{"dataset": "read English sentences (LibriTTS-R)", "hop_length": 160, "spec_augment": true, "tokenizer": "char", "label_smoothing": 0.1, "decoder_width": 128, "decoder_norm_position": "pre", "decoder_head_dim": 16, "decoder_parallel_block": false, "decoder_inner_norm": false, "beta1": 0.9, "one_sided": false, "steps": 6600, "final_lr_fraction": 0, "warmup_steps": 1320}
Rows from block 5 of the text decoder, named by matrix and row number. Rows with one number belong to one neuron. Each number is 200 + 30 x the weight over its row's rms, rounded and kept within 0 to 999. All counts start at 0. After the name is the row's rms in percent of the matrix's.
# fc1: MLP up (decoder.blocks.5.mlp.fc1.weight, 512x128), inputs 64-127
# fc2: MLP down (decoder.blocks.5.mlp.fc2.weight, 128x512, transposed), outputs 64-127
fc1.136,111,247,205,209,197,235,217,216,217,244,222,214,223,210,202,172,136,212,190,221,199,210,229,247,166,204,210,230,270,215,154,196,178,220,171,110,212,237,204,175,190,186,168,227,169,165,225,182,192,227,178,226,224,194,205,189,199,193,180,168,199,223,202,243,215
fc2.136,109,127,213,184,195,174,212,231,191,91,191,146,233,184,203,200,228,198,200,178,238,236,200,186,244,249,167,189,161,178,203,222,202,190,190,224,185,198,208,244,192,223,213,212,175,249,205,228,188,192,230,167,206,201,211,190,230,200,206,171,166,216,213,180,203
fc1.137,106,152,189,195,255,198,222,239,186,264,198,164,222,267,213,188,207,206,182,188,190,263,134,205,243,185,208,235,195,187,182,191,200,243,239,156,181,230,194,158,159,165,226,214,191,178,180,217,223,179,166,212,205,131,242,203,204,198,232,187,210,221,172,213,198
fc2.137,097,183,176,235,199,243,183,176,225,188,174,272,223,154,161,209,237,230,201,203,190,144,272,193,189,253,157,161,209,211,215,179,178,175,227,235,215,139,207,191,239,166,225,209,172,234,219,205,178,226,225,198,208,176,199,195,187,186,154,180,223,145,221,177,214
fc1.138,096,246,178,229,188,215,204,196,187,254,201,147,194,140,217,166,236,192,183,215,235,166,195,190,209,226,236,173,215,215,210,212,217,231,208,214,206,243,267,208,188,195,234,205,181,207,248,205,253,160,188,188,240,217,177,230,192,217,191,238,187,211,213,233,207
fc2.138,101,177,202,233,207,183,209,295,189,251,176,183,160,224,188,220,201,235,209,176,239,273,171,204,177,190,241,209,205,240,258,184,189,215,194,176,244,217,210,149,196,195,199,171,213,201,134,193,202,167,196,215,184,198,172,205,172,199,155,165,206,224,183,197,141
fc1.139,102,271,203,220,264,228,222,177,170,218,227,191,226,198,226,224,202,195,171,221,180,171,194,235,230,188,159,197,174,188,207,186,287,187,194,184,210,200,178,211,137,227,198,174,171,223,219,206,212,137,161,227,258,244,230,199,221,280,176,199,235,183,179,214,192
fc2.139,105,261,173,194,200,166,193,190,177,169,156,196,202,222,209,177,179,213,225,238,190,207,175,185,176,188,200,196,174,143,203,219,180,150,242,188,188,208,213,200,190,256,154,220,215,147,192,222,240,172,205,178,207,196,215,236,175,204,223,174,207,218,158,154,201
fc1.140,091,191,193,193,270,219,251,210,202,205,181,202,192,189,249,242,185,220,195,220,207,223,277,195,168,219,195,155,227,263,189,185,222,199,259,213,225,165,216,181,137,245,248,197,208,192,226,221,205,218,149,197,281,195,174,212,234,213,160,215,221,213,236,206,223
fc2.140,091,247,173,199,164,190,201,223,219,245,225,198,169,214,237,181,153,146,223,211,236,158,214,224,193,186,181,200,189,224,211,154,223,162,205,213,221,242,208,248,232,215,154,240,198,225,159,169,165,176,288,190,161,155,221,178,206,210,213,171,174,185,240,211,265
fc1.141,106,215,193,253,215,179,202,216,243,231,212,152,256,221,163,204,217,165,162,187,220,182,194,241,175,226,159,214,145,237,166,165,196,151,220,200,243,159,225,222,161,174,167,254,203,193,199,124,203,191,217,241,187,220,189,248,212,199,183,208,237,157,257,253,123
fc2.141,099,194,197,162,182,228,153,164,208,178,232,216,206,208,244,166,156,170,221,164,191,183,208,202,247,240,201,165,188,154,265,198,196,218,226,218,167,201,169,226,173,144,198,183,157,227,211,202,235,234,206,175,225,211,230,227,195,165,172,257,195,202,185,184,287
fc1.142,102,200,139,232,199,231,231,260,187,222,233,219,197,185,190,203,210,244,184,201,220,168,182,240,179,169,181,185,201,176,170,210,216,226,193,190,180,226,225,203,188,217,135,228,171,234,163,151,200,199,196,203,179,192,217,212,226,293,199,150,211,252,178,255,168
fc2.142,088,230,261,210,221,171,196,236,231,169,162,189,202,237,216,201,195,165,176,174,139,160,206,157,211,152,205,188,218,214,207,215,216,196,197,222,181,182,207,200,226,194,276,195,189,200,203,220,179,209,192,184,213,188,195,244,158,151,182,227,138,211,219,137,229
fc1.143,108,150,189,165,250,225,224,245,201,191,245,201,142,182,190,171,233,179,168,231,213,212,192,176,190,249,204,157,204,163,230,204,189,212,137,197,231,203,240,231,186,206,224,273,216,220,175,190,211,229,221,209,229,214,227,242,241,175,233,169,152,163,217,194,181
fc2.143,098,209,223,239,166,197,162,209,203,166,176,181,185,174,203,194,166,261,193,193,160,173,181,196,198,127,249,232,190,184,200,190,262,219,217,251,233,170,173,215,218,168,157,204,159,166,199,185,205,217,216,245,170,241,211,173,178,181,194,193,204,167,169,248,184
fc1.144,086,182,164,207,244,231,260,199,206,216,224,188,212,154,157,238,213,199,147,248,227,153,184,237,202,191,204,145,207,178,224,158,182,162,199,199,256,185,192,195,252,220,220,258,177,255,205,188,204,242,174,219,183,258,201,240,228,219,172,174,224,217,183,238,204
fc2.144,092,259,209,168,111,261,198,111,208,202,268,231,162,211,174,176,183,213,277,189,263,216,202,180,182,184,245,224,196,200,229,219,199,242,209,190,196,182,188,156,171,189,246,195,215,170,198,197,244,161,186,210,186,170,145,181,186,236,205,228,215,200,222,170,214
fc1.145,104,212,175,216,208,149,201,183,174,218,206,203,236,213,212,171,230,279,222,214,191,191,224,215,217,221,207,207,203,262,282,196,204,208,246,195,223,188,172,192,247,190,180,193,269,210,241,208,168,240,182,199,231,246,229,213,172,199,230,222,176,195,205,222,204
fc2.145,098,198,245,199,208,226,195,225,160,181,120,177,148,265,250,256,156,131,185,193,170,184,187,198,226,193,199,213,183,148,242,199,180,214,205,167,228,187,190,176,153,156,249,159,203,203,249,228,208,200,227,265,200,194,225,210,247,195,191,175,250,177,200,224,200
fc1.146,095,237,259,161,161,214,221,242,224,180,213,209,204,222,209,243,220,277,149,202,245,228,230,239,224,200,207,158,211,137,148,205,194,199,240,125,163,216,222,232,203,170,223,200,198,217,231,204,228,214,234,170,277,176,208,170,191,176,178,236,211,145,191,240,221
fc2.146,102,200,171,179,211,250,208,188,201,180,225,180,247,185,216,192,165,152,200,219,210,199,228,222,204,199,187,200,216,230,224,194,227,223,185,191,236,137,187,222,216,186,178,239,223,156,246,255,193,203,222,243,172,146,157,221,236,204,235,179,206,204,182,209,159
fc1.147,103,197,221,217,224,250,232,163,196,183,251,215,198,195,205,208,279,247,238,170,200,241,197,156,168,256,164,189,239,220,206,224,218,209,246,135,211,135,227,207,200,207,185,193,154,175,192,184,198,266,192,254,213,201,217,219,213,225,173,191,195,236,252,234,210
fc2.147,099,177,204,168,204,176,211,247,190,205,136,170,240,236,248,159,208,132,194,237,212,215,230,182,212,172,230,169,206,154,244,231,136,204,169,231,249,215,164,204,192,196,178,192,260,197,177,251,203,163,234,160,216,221,233,160,158,153,161,238,186,170,214,168,184
fc1.148,101,161,223,159,226,160,215,215,195,253,150,205,238,189,229,166,189,237,231,237,199,193,196,202,236,186,186,238,224,259,215,154,165,222,255,227,232,250,205,249,150,226,224,230,214,157,193,187,301,214,203,200,187,195,159,181,210,153,208,208,186,224,200,190,211
fc2.148,091,216,230,210,165,264,182,216,191,161,216,249,194,222,227,216,241,185,171,203,188,237,191,227,187,205,204,194,188,148,237,212,162,216,213,188,222,218,236,193,220,173,214,168,146,222,203,152,149,195,231,207,233,207,180,217,264,189,175,198,247,202,198,246,230
fc1.149,099,207,223,218,257,245,265,243,225,238,176,179,160,171,237,231,189,130,199,228,213,185,159,195,218,162,158,197,256,202,171,202,205,241,241,180,194,215,167,241,247,218,228,179,206,228,210,128,186,233,217,220,250,147,164,176,182,220,225,203,217,209,194,227,214
fc2.149,094,239,211,223,178,146,155,178,209,195,196,218,199,242,161,218,159,211,181,206,190,185,226,235,124,200,234,211,139,183,249,214,212,165,160,203,219,171,212,166,145,210,213,225,232,247,212,228,220,181,203,183,176,227,233,221,179,189,191,197,205,199,232,158,215
fc1.150,105,208,198,240,224,214,272,172,185,252,185,164,231,184,213,190,228,177,221,217,172,186,199,222,202,226,169,151,145,184,211,200,238,254,224,248,199,218,192,154,177,203,178,208,229,187,260,173,149,159,174,209,222,171,190,186,219,165,154,188,191,172,196,215,198
fc2.150,106,269,200,151,213,179,181,191,210,203,212,236,164,176,213,181,183,217,148,214,228,185,201,192,166,193,206,212,211,149,221,171,161,171,249,203,209,214,220,210,221,200,166,229,240,193,160,159,178,157,206,272,262,221,171,187,148,168,194,160,222,170,174,191,249
fc1.151,109,178,217,213,199,254,249,181,174,226,191,177,184,161,213,265,210,174,172,234,208,198,200,204,240,243,176,257,200,225,152,210,183,163,197,165,233,162,173,207,180,223,232,231,194,199,196,148,188,161,208,145,185,221,221,237,188,240,227,245,228,176,241,207,203
fc2.151,112,227,215,174,173,171,183,176,241,233,214,214,171,258,227,172,218,265,215,143,159,197,195,175,189,141,160,162,181,195,171,229,217,245,283,253,137,189,223,166,193,207,264,190,211,260,194,155,150,207,233,221,180,217,219,228,192,202,163,222,176,191,208,181,168
fc1.152,103,224,221,214,208,201,190,193,202,214,177,158,171,185,176,179,257,189,176,218,207,206,225,170,205,191,266,219,217,181,225,208,203,197,183,211,184,211,220,219,210,221,208,193,219,173,215,177,210,188,245,179,234,211,244,201,203,215,182,202,221,222,218,186,140
fc2.152,115,258,192,193,180,169,179,205,145,202,215,173,217,168,231,191,172,197,238,171,160,156,140,186,193,214,189,243,191,217,238,151,184,218,163,215,166,230,198,212,204,194,216,181,188,177,202,223,183,192,200,229,202,220,231,209,167,181,238,151,225,237,148,219,201
fc1.153,104,184,248,221,201,223,201,235,253,194,174,244,206,239,220,218,194,210,128,155,174,182,203,134,189,240,172,123,175,232,195,162,200,215,273,223,204,216,149,190,136,170,243,221,212,228,172,192,197,217,209,162,223,192,167,224,171,201,199,219,194,187,177,180,222
fc2.153,103,183,266,159,225,234,179,166,161,203,172,196,185,229,168,226,198,176,218,254,188,239,220,213,217,173,256,186,216,166,166,163,238,142,159,229,198,197,250,239,268,152,194,216,198,202,165,169,163,198,151,222,187,206,263,213,242,178,155,171,209,230,179,255,195
fc1.154,089,192,217,231,198,231,200,197,241,273,239,210,209,207,230,253,203,191,181,169,182,236,189,196,205,255,188,218,169,180,245,150,184,238,194,156,202,208,192,202,226,152,235,198,172,227,250,135,196,221,180,183,185,177,212,193,191,200,153,198,193,207,160,215,248
fc2.154,087,150,194,193,253,185,210,251,234,164,165,209,220,213,207,258,187,166,250,214,130,176,202,206,235,166,214,199,203,208,229,133,161,178,151,254,272,192,226,221,226,195,212,161,218,199,151,182,224,196,234,227,218,222,183,193,171,154,214,179,203,168,215,210,199
fc1.155,103,225,175,216,191,206,178,209,191,182,193,202,253,232,179,234,193,226,190,133,242,212,100,205,219,225,162,193,178,254,182,210,198,207,152,202,223,190,244,220,203,197,164,185,165,153,196,187,159,215,190,207,198,159,214,239,225,202,186,198,235,209,169,193,165
fc2.155,097,160,199,198,197,163,202,214,256,191,210,197,191,207,227,216,167,153,232,236,115,175,187,238,210,163,203,211,239,168,207,183,186,208,206,211,200,232,207,252,177,186,197,219,214,219,165,174,220,245,168,226,220,233,209,144,168,171,228,239,182,228,180,193,224
fc1.156,110,201,153,179,159,215,149,165,227,270,186,214,218,191,196,166,149,151,185,226,190,228,169,192,243,219,219,161,203,179,200,182,204,169,186,146,218,228,209,252,216,170,230,237,193,216,199,167,193,213,161,214,221,205,192,214,240,213,241,204,208,220,231,227,229
fc2.156,115,194,177,223,203,240,209,172,176,162,157,277,222,239,197,178,238,185,195,251,232,160,209,223,193,190,150,232,223,235,169,258,190,220,210,219,172,194,145,184,268,202,210,164,234,218,196,195,144,255,219,200,180,242,220,164,176,188,195,227,203,203,171,195,189
fc1.157,097,225,198,227,203,184,191,236,233,142,217,208,201,226,201,179,244,182,234,175,258,162,181,190,157,261,145,222,216,164,223,187,180,202,173,270,197,148,210,161,256,211,189,217,223,196,169,146,205,171,237,185,186,234,252,177,212,184,188,208,180,236,175,214,129
fc2.157,098,213,180,139,249,200,219,180,209,236,186,225,201,161,159,171,168,196,155,259,175,172,277,223,214,142,194,194,250,209,157,224,233,217,240,126,182,225,208,251,167,239,220,176,207,185,251,237,209,245,199,239,197,243,193,218,135,200,217,160,193,139,227,180,219
fc1.158,098,237,186,235,192,159,236,175,231,197,162,159,218,229,202,205,241,204,198,208,173,202,222,179,183,250,203,176,157,200,231,268,221,251,259,197,217,218,191,204,201,160,231,202,209,276,224,208,164,282,197,255,168,180,150,203,197,196,228,195,197,221,177,209,186
fc2.158,091,203,232,245,229,241,179,192,198,216,216,223,237,215,217,246,194,271,152,221,256,199,190,145,183,263,154,183,138,158,229,157,178,139,203,212,164,176,232,225,180,213,226,180,186,128,214,207,179,151,223,203,206,200,231,109,224,234,219,180,184,197,164,153,202
fc1.159,094,233,256,210,224,185,192,218,155,186,156,243,202,230,211,192,198,226,158,197,213,190,212,223,160,239,229,206,248,197,201,214,201,182,198,253,190,193,219,272,226,214,217,181,208,191,259,242,192,145,200,184,183,236,203,120,256,185,177,249,228,211,256,212,189
fc2.159,094,236,125,198,166,184,248,218,232,248,213,149,199,175,211,224,183,212,226,263,258,212,207,190,216,199,225,205,153,175,196,198,146,246,175,199,199,222,178,165,197,215,225,204,187,157,203,142,208,250,193,179,183,189,166,199,190,254,211,151,218,177,231,183,247
fc1.160,101,157,142,218,210,266,218,217,160,139,208,225,193,188,214,214,178,169,211,197,263,175,228,199,181,179,189,139,248,186,208,210,161,230,188,148,187,219,193,163,251,188,230,192,217,202,213,169,230,227,179,174,191,196,211,166,170,229,230,181,193,248,185,220,184
fc2.160,110,271,225,239,201,175,163,182,181,215,215,212,149,196,209,205,213,167,246,245,177,186,195,228,167,204,204,240,234,201,177,209,246,211,166,252,181,176,228,156,210,214,170,194,168,246,193,220,225,241,257,161,213,219,236,231,183,186,173,163,212,190,213,219,207
fc1.161,094,230,214,181,194,192,259,154,145,188,155,250,197,235,200,206,210,215,236,161,255,201,209,208,251,189,144,227,207,172,164,163,198,193,211,206,184,208,175,185,202,212,174,222,227,188,170,148,234,186,224,154,209,187,167,205,191,177,199,226,251,161,200,192,214
fc2.161,089,213,201,230,170,225,175,282,252,207,215,138,202,185,238,184,137,205,160,158,178,222,236,226,148,203,208,224,182,226,230,240,198,239,189,162,233,181,223,155,220,211,183,189,186,219,215,274,193,198,143,196,164,192,220,188,213,245,150,209,172,216,202,265,187
fc1.162,109,204,188,176,180,187,203,206,164,215,181,166,273,236,210,178,263,182,198,238,234,181,129,227,212,175,201,212,264,217,215,229,187,186,202,216,161,159,224,225,219,231,163,189,207,189,174,171,167,253,243,198,189,218,202,245,222,217,189,267,194,174,166,202,176
fc2.162,113,206,191,220,217,197,177,117,244,164,234,209,172,242,169,234,196,205,251,160,193,199,219,152,216,190,215,219,225,233,212,214,233,177,207,212,204,245,243,163,232,187,229,210,215,219,226,196,190,171,148,209,196,174,193,139,139,217,191,162,269,201,200,213,237
fc1.163,111,192,201,196,240,184,202,181,230,219,221,160,190,228,201,209,261,231,225,220,210,234,236,179,214,205,207,143,263,209,220,197,232,223,201,201,179,225,188,200,207,221,186,260,230,239,188,168,179,265,201,185,170,182,198,196,197,243,259,192,235,217,204,147,198
fc2.163,105,219,130,223,202,205,194,216,151,204,190,212,200,142,202,218,211,205,192,189,262,203,229,178,184,252,227,257,137,197,201,176,205,146,235,216,139,210,193,230,261,190,194,196,207,230,162,149,241,149,218,171,221,189,203,206,197,154,199,193,228,207,173,240,232
fc1.164,107,154,168,223,226,217,234,175,214,130,207,246,217,259,219,249,209,210,151,199,213,227,164,192,208,200,237,167,200,239,193,101,201,216,243,195,217,152,222,213,212,194,238,221,192,174,188,208,193,236,175,231,148,251,203,186,209,195,172,181,206,154,195,198,178
fc2.164,106,241,204,194,216,158,220,236,174,268,206,212,127,208,174,203,257,224,233,187,196,186,187,180,217,230,152,238,244,224,167,278,168,182,196,195,146,275,194,191,159,235,172,185,148,222,212,193,215,164,239,204,176,213,196,186,247,218,211,188,198,200,184,183,243
fc1.165,104,209,213,206,168,213,218,218,176,242,170,212,242,228,199,190,225,213,199,276,229,222,192,187,215,222,213,169,199,174,209,219,199,189,204,220,182,202,149,203,196,209,234,187,211,259,170,244,251,210,200,172,188,174,209,194,152,211,142,255,163,213,187,244,243
fc2.165,098,233,206,146,169,206,196,180,238,229,209,196,183,210,164,170,179,181,219,142,216,203,244,218,199,174,247,271,148,203,235,208,181,198,208,178,235,200,213,171,221,189,230,180,200,184,222,165,219,189,121,207,176,297,175,223,204,200,221,188,184,207,192,177,150
fc1.166,095,217,195,247,230,192,217,215,162,186,171,207,221,169,275,219,179,201,163,238,166,221,241,209,193,210,180,180,167,225,192,195,254,177,220,220,184,159,215,240,188,191,169,212,156,211,183,146,243,167,166,161,228,181,206,140,234,223,179,172,268,201,158,210,208
fc2.166,104,214,230,209,173,187,162,233,199,222,200,238,238,241,208,153,157,179,227,180,202,184,165,221,215,197,142,182,186,166,162,182,169,192,162,194,181,227,165,168,251,192,218,179,206,151,205,246,172,202,211,245,128,235,255,203,258,181,199,219,193,219,152,235,168
fc1.167,108,253,217,213,195,252,175,233,233,199,176,86,178,192,227,177,194,183,222,193,224,183,208,246,232,211,151,174,194,189,130,178,196,188,218,198,178,197,208,248,231,211,188,140,224,198,218,161,205,191,204,184,229,190,147,178,210,233,220,208,208,184,158,240,241
fc2.167,122,205,217,230,201,159,160,196,159,205,195,249,197,167,209,203,209,194,213,180,199,213,153,180,163,197,287,214,185,188,263,227,239,205,186,157,235,173,211,202,139,131,200,235,158,214,239,186,267,170,237,205,221,192,201,173,164,179,165,236,182,203,226,191,188
fc1.168,112,235,119,256,185,233,199,192,221,221,248,206,226,281,263,195,208,153,224,175,173,169,203,258,169,195,168,212,202,186,184,227,169,193,188,184,186,193,222,202,209,198,154,132,236,177,176,178,162,213,205,220,183,173,234,194,240,204,193,190,225,224,170,203,195
fc2.168,111,151,205,176,229,183,177,199,244,206,187,181,188,190,226,235,203,207,175,165,240,205,207,159,210,225,244,179,211,225,229,247,161,240,210,188,216,202,197,241,162,226,250,218,194,179,196,195,248,176,223,201,192,157,225,218,133,199,224,169,244,210,204,185,190
fc1.169,096,191,180,245,177,239,295,213,154,198,203,165,189,198,253,198,224,215,166,149,223,229,278,199,131,221,249,214,231,200,193,220,184,192,193,225,231,217,266,196,227,194,160,210,212,214,230,170,208,229,187,231,180,244,201,152,197,193,246,230,220,193,185,230,263
fc2.169,099,217,192,165,239,187,130,190,290,160,212,205,204,225,197,226,191,204,186,205,216,201,132,239,227,184,182,140,187,210,175,185,257,244,233,202,212,215,192,172,244,178,218,208,213,195,207,183,216,192,236,202,239,211,232,247,210,184,183,170,187,195,222,159,192
fc1.170,099,218,221,215,150,160,185,232,194,160,231,187,274,175,267,175,213,178,193,241,204,181,198,146,151,208,195,223,161,167,157,203,200,223,170,206,201,182,207,280,171,238,206,231,194,158,191,206,234,224,221,215,180,191,167,152,234,212,222,174,172,202,205,270,182
fc2.170,090,142,113,242,211,244,139,212,233,248,243,136,178,222,180,213,233,217,165,169,175,207,183,225,190,229,226,177,219,219,193,209,192,201,214,212,201,235,193,153,201,218,197,181,182,230,206,249,160,242,162,176,186,195,229,226,183,212,177,202,240,272,204,176,231
fc1.171,119,224,213,161,146,136,215,215,190,215,202,252,221,187,207,212,181,185,177,243,175,244,262,211,239,196,201,131,239,205,169,155,163,155,239,169,180,245,193,204,186,201,186,262,193,149,184,160,164,200,235,193,214,193,197,191,175,184,148,213,187,230,224,256,184
fc2.171,123,198,195,189,276,234,198,148,204,200,189,152,194,285,199,207,231,199,213,213,226,172,193,167,201,193,169,207,186,188,224,290,230,223,243,248,176,189,231,215,230,237,170,231,226,196,174,164,233,129,216,179,174,218,234,196,214,172,198,233,215,167,175,185,213
fc1.172,104,179,218,159,236,222,133,223,222,188,202,243,233,218,209,224,228,185,181,242,251,209,256,215,212,128,156,202,223,167,127,197,161,178,151,201,192,223,259,178,142,203,195,215,171,231,194,163,175,230,206,177,187,219,181,207,229,215,162,260,203,142,215,207,155
fc2.172,108,255,149,145,175,188,233,208,238,253,207,162,168,168,172,179,163,217,192,260,213,182,168,211,201,222,214,215,204,172,228,188,225,238,244,216,180,203,137,199,161,176,224,203,248,149,233,219,225,211,247,183,220,204,175,249,250,217,249,199,230,210,172,242,201
fc1.173,096,246,237,185,273,197,245,173,209,204,207,263,228,197,175,241,239,175,227,207,177,204,203,214,210,218,182,200,179,186,200,183,201,197,238,190,220,127,204,211,194,207,248,169,249,252,201,200,214,214,214,162,228,212,249,186,181,231,155,201,201,202,188,150,189
fc2.173,105,167,163,229,180,193,161,171,183,197,221,175,173,216,234,187,199,135,157,230,173,177,190,248,180,231,244,204,228,239,209,176,274,216,174,161,179,240,225,185,197,211,199,239,218,203,214,216,224,176,198,210,176,195,217,257,286,205,202,228,229,197,256,188,126
fc1.174,090,221,212,230,151,216,152,179,172,237,235,147,173,206,109,243,193,164,222,121,194,199,206,157,194,204,180,144,229,192,227,154,250,204,166,231,162,183,214,235,199,143,234,227,195,172,236,144,183,228,198,199,171,231,211,139,208,180,165,212,190,222,182,191,190
fc2.174,080,190,204,176,223,203,259,203,184,218,169,234,218,198,236,177,185,249,214,284,167,218,189,257,184,218,192,235,191,261,189,170,186,152,182,180,236,230,147,158,188,163,184,154,191,166,167,259,210,193,179,200,223,171,184,236,222,209,227,170,217,155,197,198,237
fc1.175,096,149,234,231,207,189,256,189,155,222,189,175,222,175,197,209,131,173,181,217,214,171,201,173,197,225,213,223,129,198,237,188,195,252,169,205,192,185,194,192,169,182,166,192,187,198,153,197,157,247,166,253,236,212,197,213,200,206,227,179,221,211,185,269,205
fc2.175,102,203,166,204,152,208,204,192,204,180,147,211,220,202,190,178,227,216,208,201,183,179,193,246,172,230,154,114,169,224,122,241,207,176,192,215,199,198,206,164,210,218,250,222,202,189,218,216,233,249,248,218,223,204,122,200,196,210,184,236,177,170,212,139,152
fc1.176,107,235,215,192,173,174,246,235,191,246,211,195,212,178,171,242,178,167,188,207,198,264,212,182,234,219,239,204,209,153,173,177,185,177,219,213,215,186,240,158,220,229,174,210,236,240,179,186,211,198,197,195,191,238,218,138,221,222,183,179,205,213,164,214,159
fc2.176,106,187,175,199,252,243,193,169,211,185,207,103,234,158,255,218,224,183,220,198,153,181,206,152,189,211,224,159,245,216,219,199,184,178,179,230,208,239,211,185,181,266,182,189,202,192,254,229,229,222,249,227,197,214,214,212,165,155,226,132,191,158,146,170,214
fc1.177,087,204,192,229,209,190,224,263,198,193,245,233,221,176,244,226,185,247,237,176,237,235,143,223,205,228,166,228,211,186,184,190,164,223,179,233,180,181,185,207,170,224,224,193,215,236,213,158,206,245,204,196,180,189,194,237,246,229,230,225,185,167,167,179,183
fc2.177,076,176,220,117,177,234,194,195,186,203,216,180,197,224,136,176,219,171,128,227,161,175,273,191,192,208,202,179,188,233,195,176,200,172,167,167,239,215,226,202,224,184,198,180,153,238,207,224,193,133,184,244,216,194,240,150,180,161,166,186,243,193,195,181,241
fc1.178,097,238,177,214,221,190,237,177,244,172,218,202,234,236,231,144,214,176,212,227,185,187,160,195,218,215,150,250,211,150,228,204,225,191,184,254,207,192,221,218,249,239,171,216,208,266,192,187,173,210,154,131,207,194,200,219,226,192,200,180,201,203,210,157,234
fc2.178,093,194,206,206,156,240,149,192,249,183,173,167,200,159,209,226,162,237,159,186,185,215,213,151,192,243,214,155,216,255,186,167,214,140,192,148,201,227,151,183,105,200,202,226,168,225,208,213,201,219,184,220,212,165,174,182,198,195,222,209,256,192,196,164,199
fc1.179,094,190,185,206,215,254,211,225,177,161,201,206,286,188,208,199,191,200,122,182,219,230,216,210,184,233,211,190,171,149,262,214,225,202,163,218,222,138,160,225,192,165,221,188,163,174,224,198,190,197,224,228,228,235,146,195,237,227,262,197,220,163,163,183,169
fc2.179,092,164,211,243,191,150,157,175,179,200,224,190,171,172,183,174,201,229,247,162,172,171,229,245,216,180,177,162,262,271,208,164,206,211,215,180,159,238,247,176,264,172,207,207,218,256,249,210,188,201,231,209,208,166,211,203,160,137,124,162,183,203,233,205,183
fc1.180,094,182,210,176,244,150,246,217,209,213,174,194,148,228,170,192,176,188,193,200,224,161,217,226,203,173,242,212,147,245,204,208,201,198,236,232,215,198,275,178,225,228,148,208,194,158,204,181,203,168,193,205,205,185,205,272,177,213,215,213,221,256,238,223,196
fc2.180,099,182,145,198,135,224,213,166,209,203,219,230,238,240,160,193,233,207,189,208,186,223,203,197,208,230,180,200,218,134,162,271,177,236,190,210,189,239,168,229,172,201,220,201,223,203,238,203,163,224,232,228,171,208,210,131,227,186,177,225,212,190,257,117,200
fc1.181,100,240,241,193,162,243,251,193,230,259,193,222,161,170,251,211,195,238,171,190,195,203,221,145,187,203,207,221,189,251,205,196,219,228,233,211,194,207,273,248,167,207,224,178,178,175,236,219,190,194,217,200,236,210,178,245,207,205,214,148,205,143,167,197,228
fc2.181,099,224,204,244,257,155,200,200,186,139,192,213,209,242,176,186,199,162,244,194,238,207,225,150,205,223,161,218,228,152,200,194,179,171,230,205,172,241,162,187,188,179,183,217,209,298,133,212,219,195,193,161,194,184,204,217,176,192,210,199,156,214,233,250,170
fc1.182,103,203,218,177,239,277,136,153,193,221,212,192,182,186,190,226,160,183,217,228,216,183,264,183,195,206,214,208,168,185,220,215,211,175,192,153,241,147,249,149,222,202,195,156,237,224,230,176,208,252,193,181,235,248,155,223,166,172,250,225,232,212,176,230,187
fc2.182,106,231,239,268,142,213,191,211,228,218,242,200,211,225,136,114,237,254,218,138,221,191,161,205,189,171,225,213,222,172,189,218,217,184,164,212,180,200,177,243,211,234,235,201,171,213,210,220,189,161,232,201,174,145,238,194,201,176,157,221,172,179,247,198,232
fc1.183,094,156,205,195,181,195,160,194,169,252,183,231,232,222,232,158,273,187,199,214,181,182,196,156,181,176,216,182,193,157,208,214,167,213,160,274,177,191,167,198,232,207,201,151,172,207,154,196,226,202,205,214,216,234,224,182,227,138,224,225,206,210,162,179,208
fc2.183,092,198,191,212,221,176,189,187,223,171,171,238,162,210,178,223,207,238,210,173,245,232,190,173,208,217,215,264,213,217,157,174,180,193,210,194,246,180,175,218,230,177,237,142,222,200,196,234,235,207,215,240,213,202,216,148,171,227,206,167,170,148,254,175,225
fc1.184,094,197,249,236,190,214,213,197,255,207,201,168,218,191,210,144,208,224,185,207,232,264,209,228,176,206,186,201,149,167,224,179,210,218,197,178,181,244,182,236,202,202,145,203,188,237,189,176,189,194,164,148,254,234,225,207,135,179,228,227,221,204,250,164,209
fc2.184,101,174,161,189,232,192,206,234,183,196,164,198,163,214,235,181,168,194,238,193,199,158,217,194,207,168,225,257,189,272,213,199,192,197,228,205,229,163,189,211,195,156,238,216,157,175,230,208,205,203,188,236,103,205,187,152,202,196,206,156,213,256,160,200,268
fc1.185,103,143,202,194,194,233,168,221,212,208,205,174,208,182,235,235,221,164,168,177,236,184,262,167,235,208,179,183,178,206,219,200,197,258,213,179,238,177,166,202,146,193,231,165,176,244,209,210,237,139,206,216,271,209,157,257,175,160,234,208,193,216,191,152,193
fc2.185,085,190,196,251,213,184,203,166,162,186,193,276,220,204,178,173,197,268,200,226,143,201,201,231,154,223,222,146,223,163,176,205,190,191,188,225,187,216,227,184,274,188,181,186,250,219,201,210,164,218,226,148,198,213,220,226,227,216,177,191,242,220,235,219,221
fc1.186,107,131,205,241,194,245,206,237,218,213,194,197,226,228,194,191,202,142,255,171,238,205,245,159,236,223,195,215,238,205,210,218,154,219,239,193,207,200,208,209,181,170,158,213,218,226,176,173,207,239,261,162,188,221,183,156,192,194,178,196,212,150,223,183,201
fc2.186,112,250,204,198,194,141,212,276,172,231,198,267,237,175,207,182,197,243,148,228,174,221,156,198,235,213,211,176,195,168,200,194,191,236,152,171,251,200,257,189,200,205,146,138,150,168,196,173,200,177,141,168,252,197,218,243,222,202,160,166,193,198,192,218,213
fc1.187,106,163,225,200,225,170,229,206,204,188,225,209,229,172,207,192,185,213,205,240,237,216,203,179,179,203,241,236,180,184,201,196,252,220,218,257,202,273,260,154,190,213,206,178,188,192,184,151,146,232,170,186,231,221,191,180,255,172,158,239,216,185,258,201,223
fc2.187,101,203,184,174,263,197,199,239,216,167,154,266,136,204,217,198,230,198,202,194,215,192,206,216,177,178,209,219,239,234,190,231,181,240,208,171,230,216,168,213,141,195,279,186,167,204,186,218,226,147,248,197,228,184,250,235,184,247,217,189,178,170,180,247,151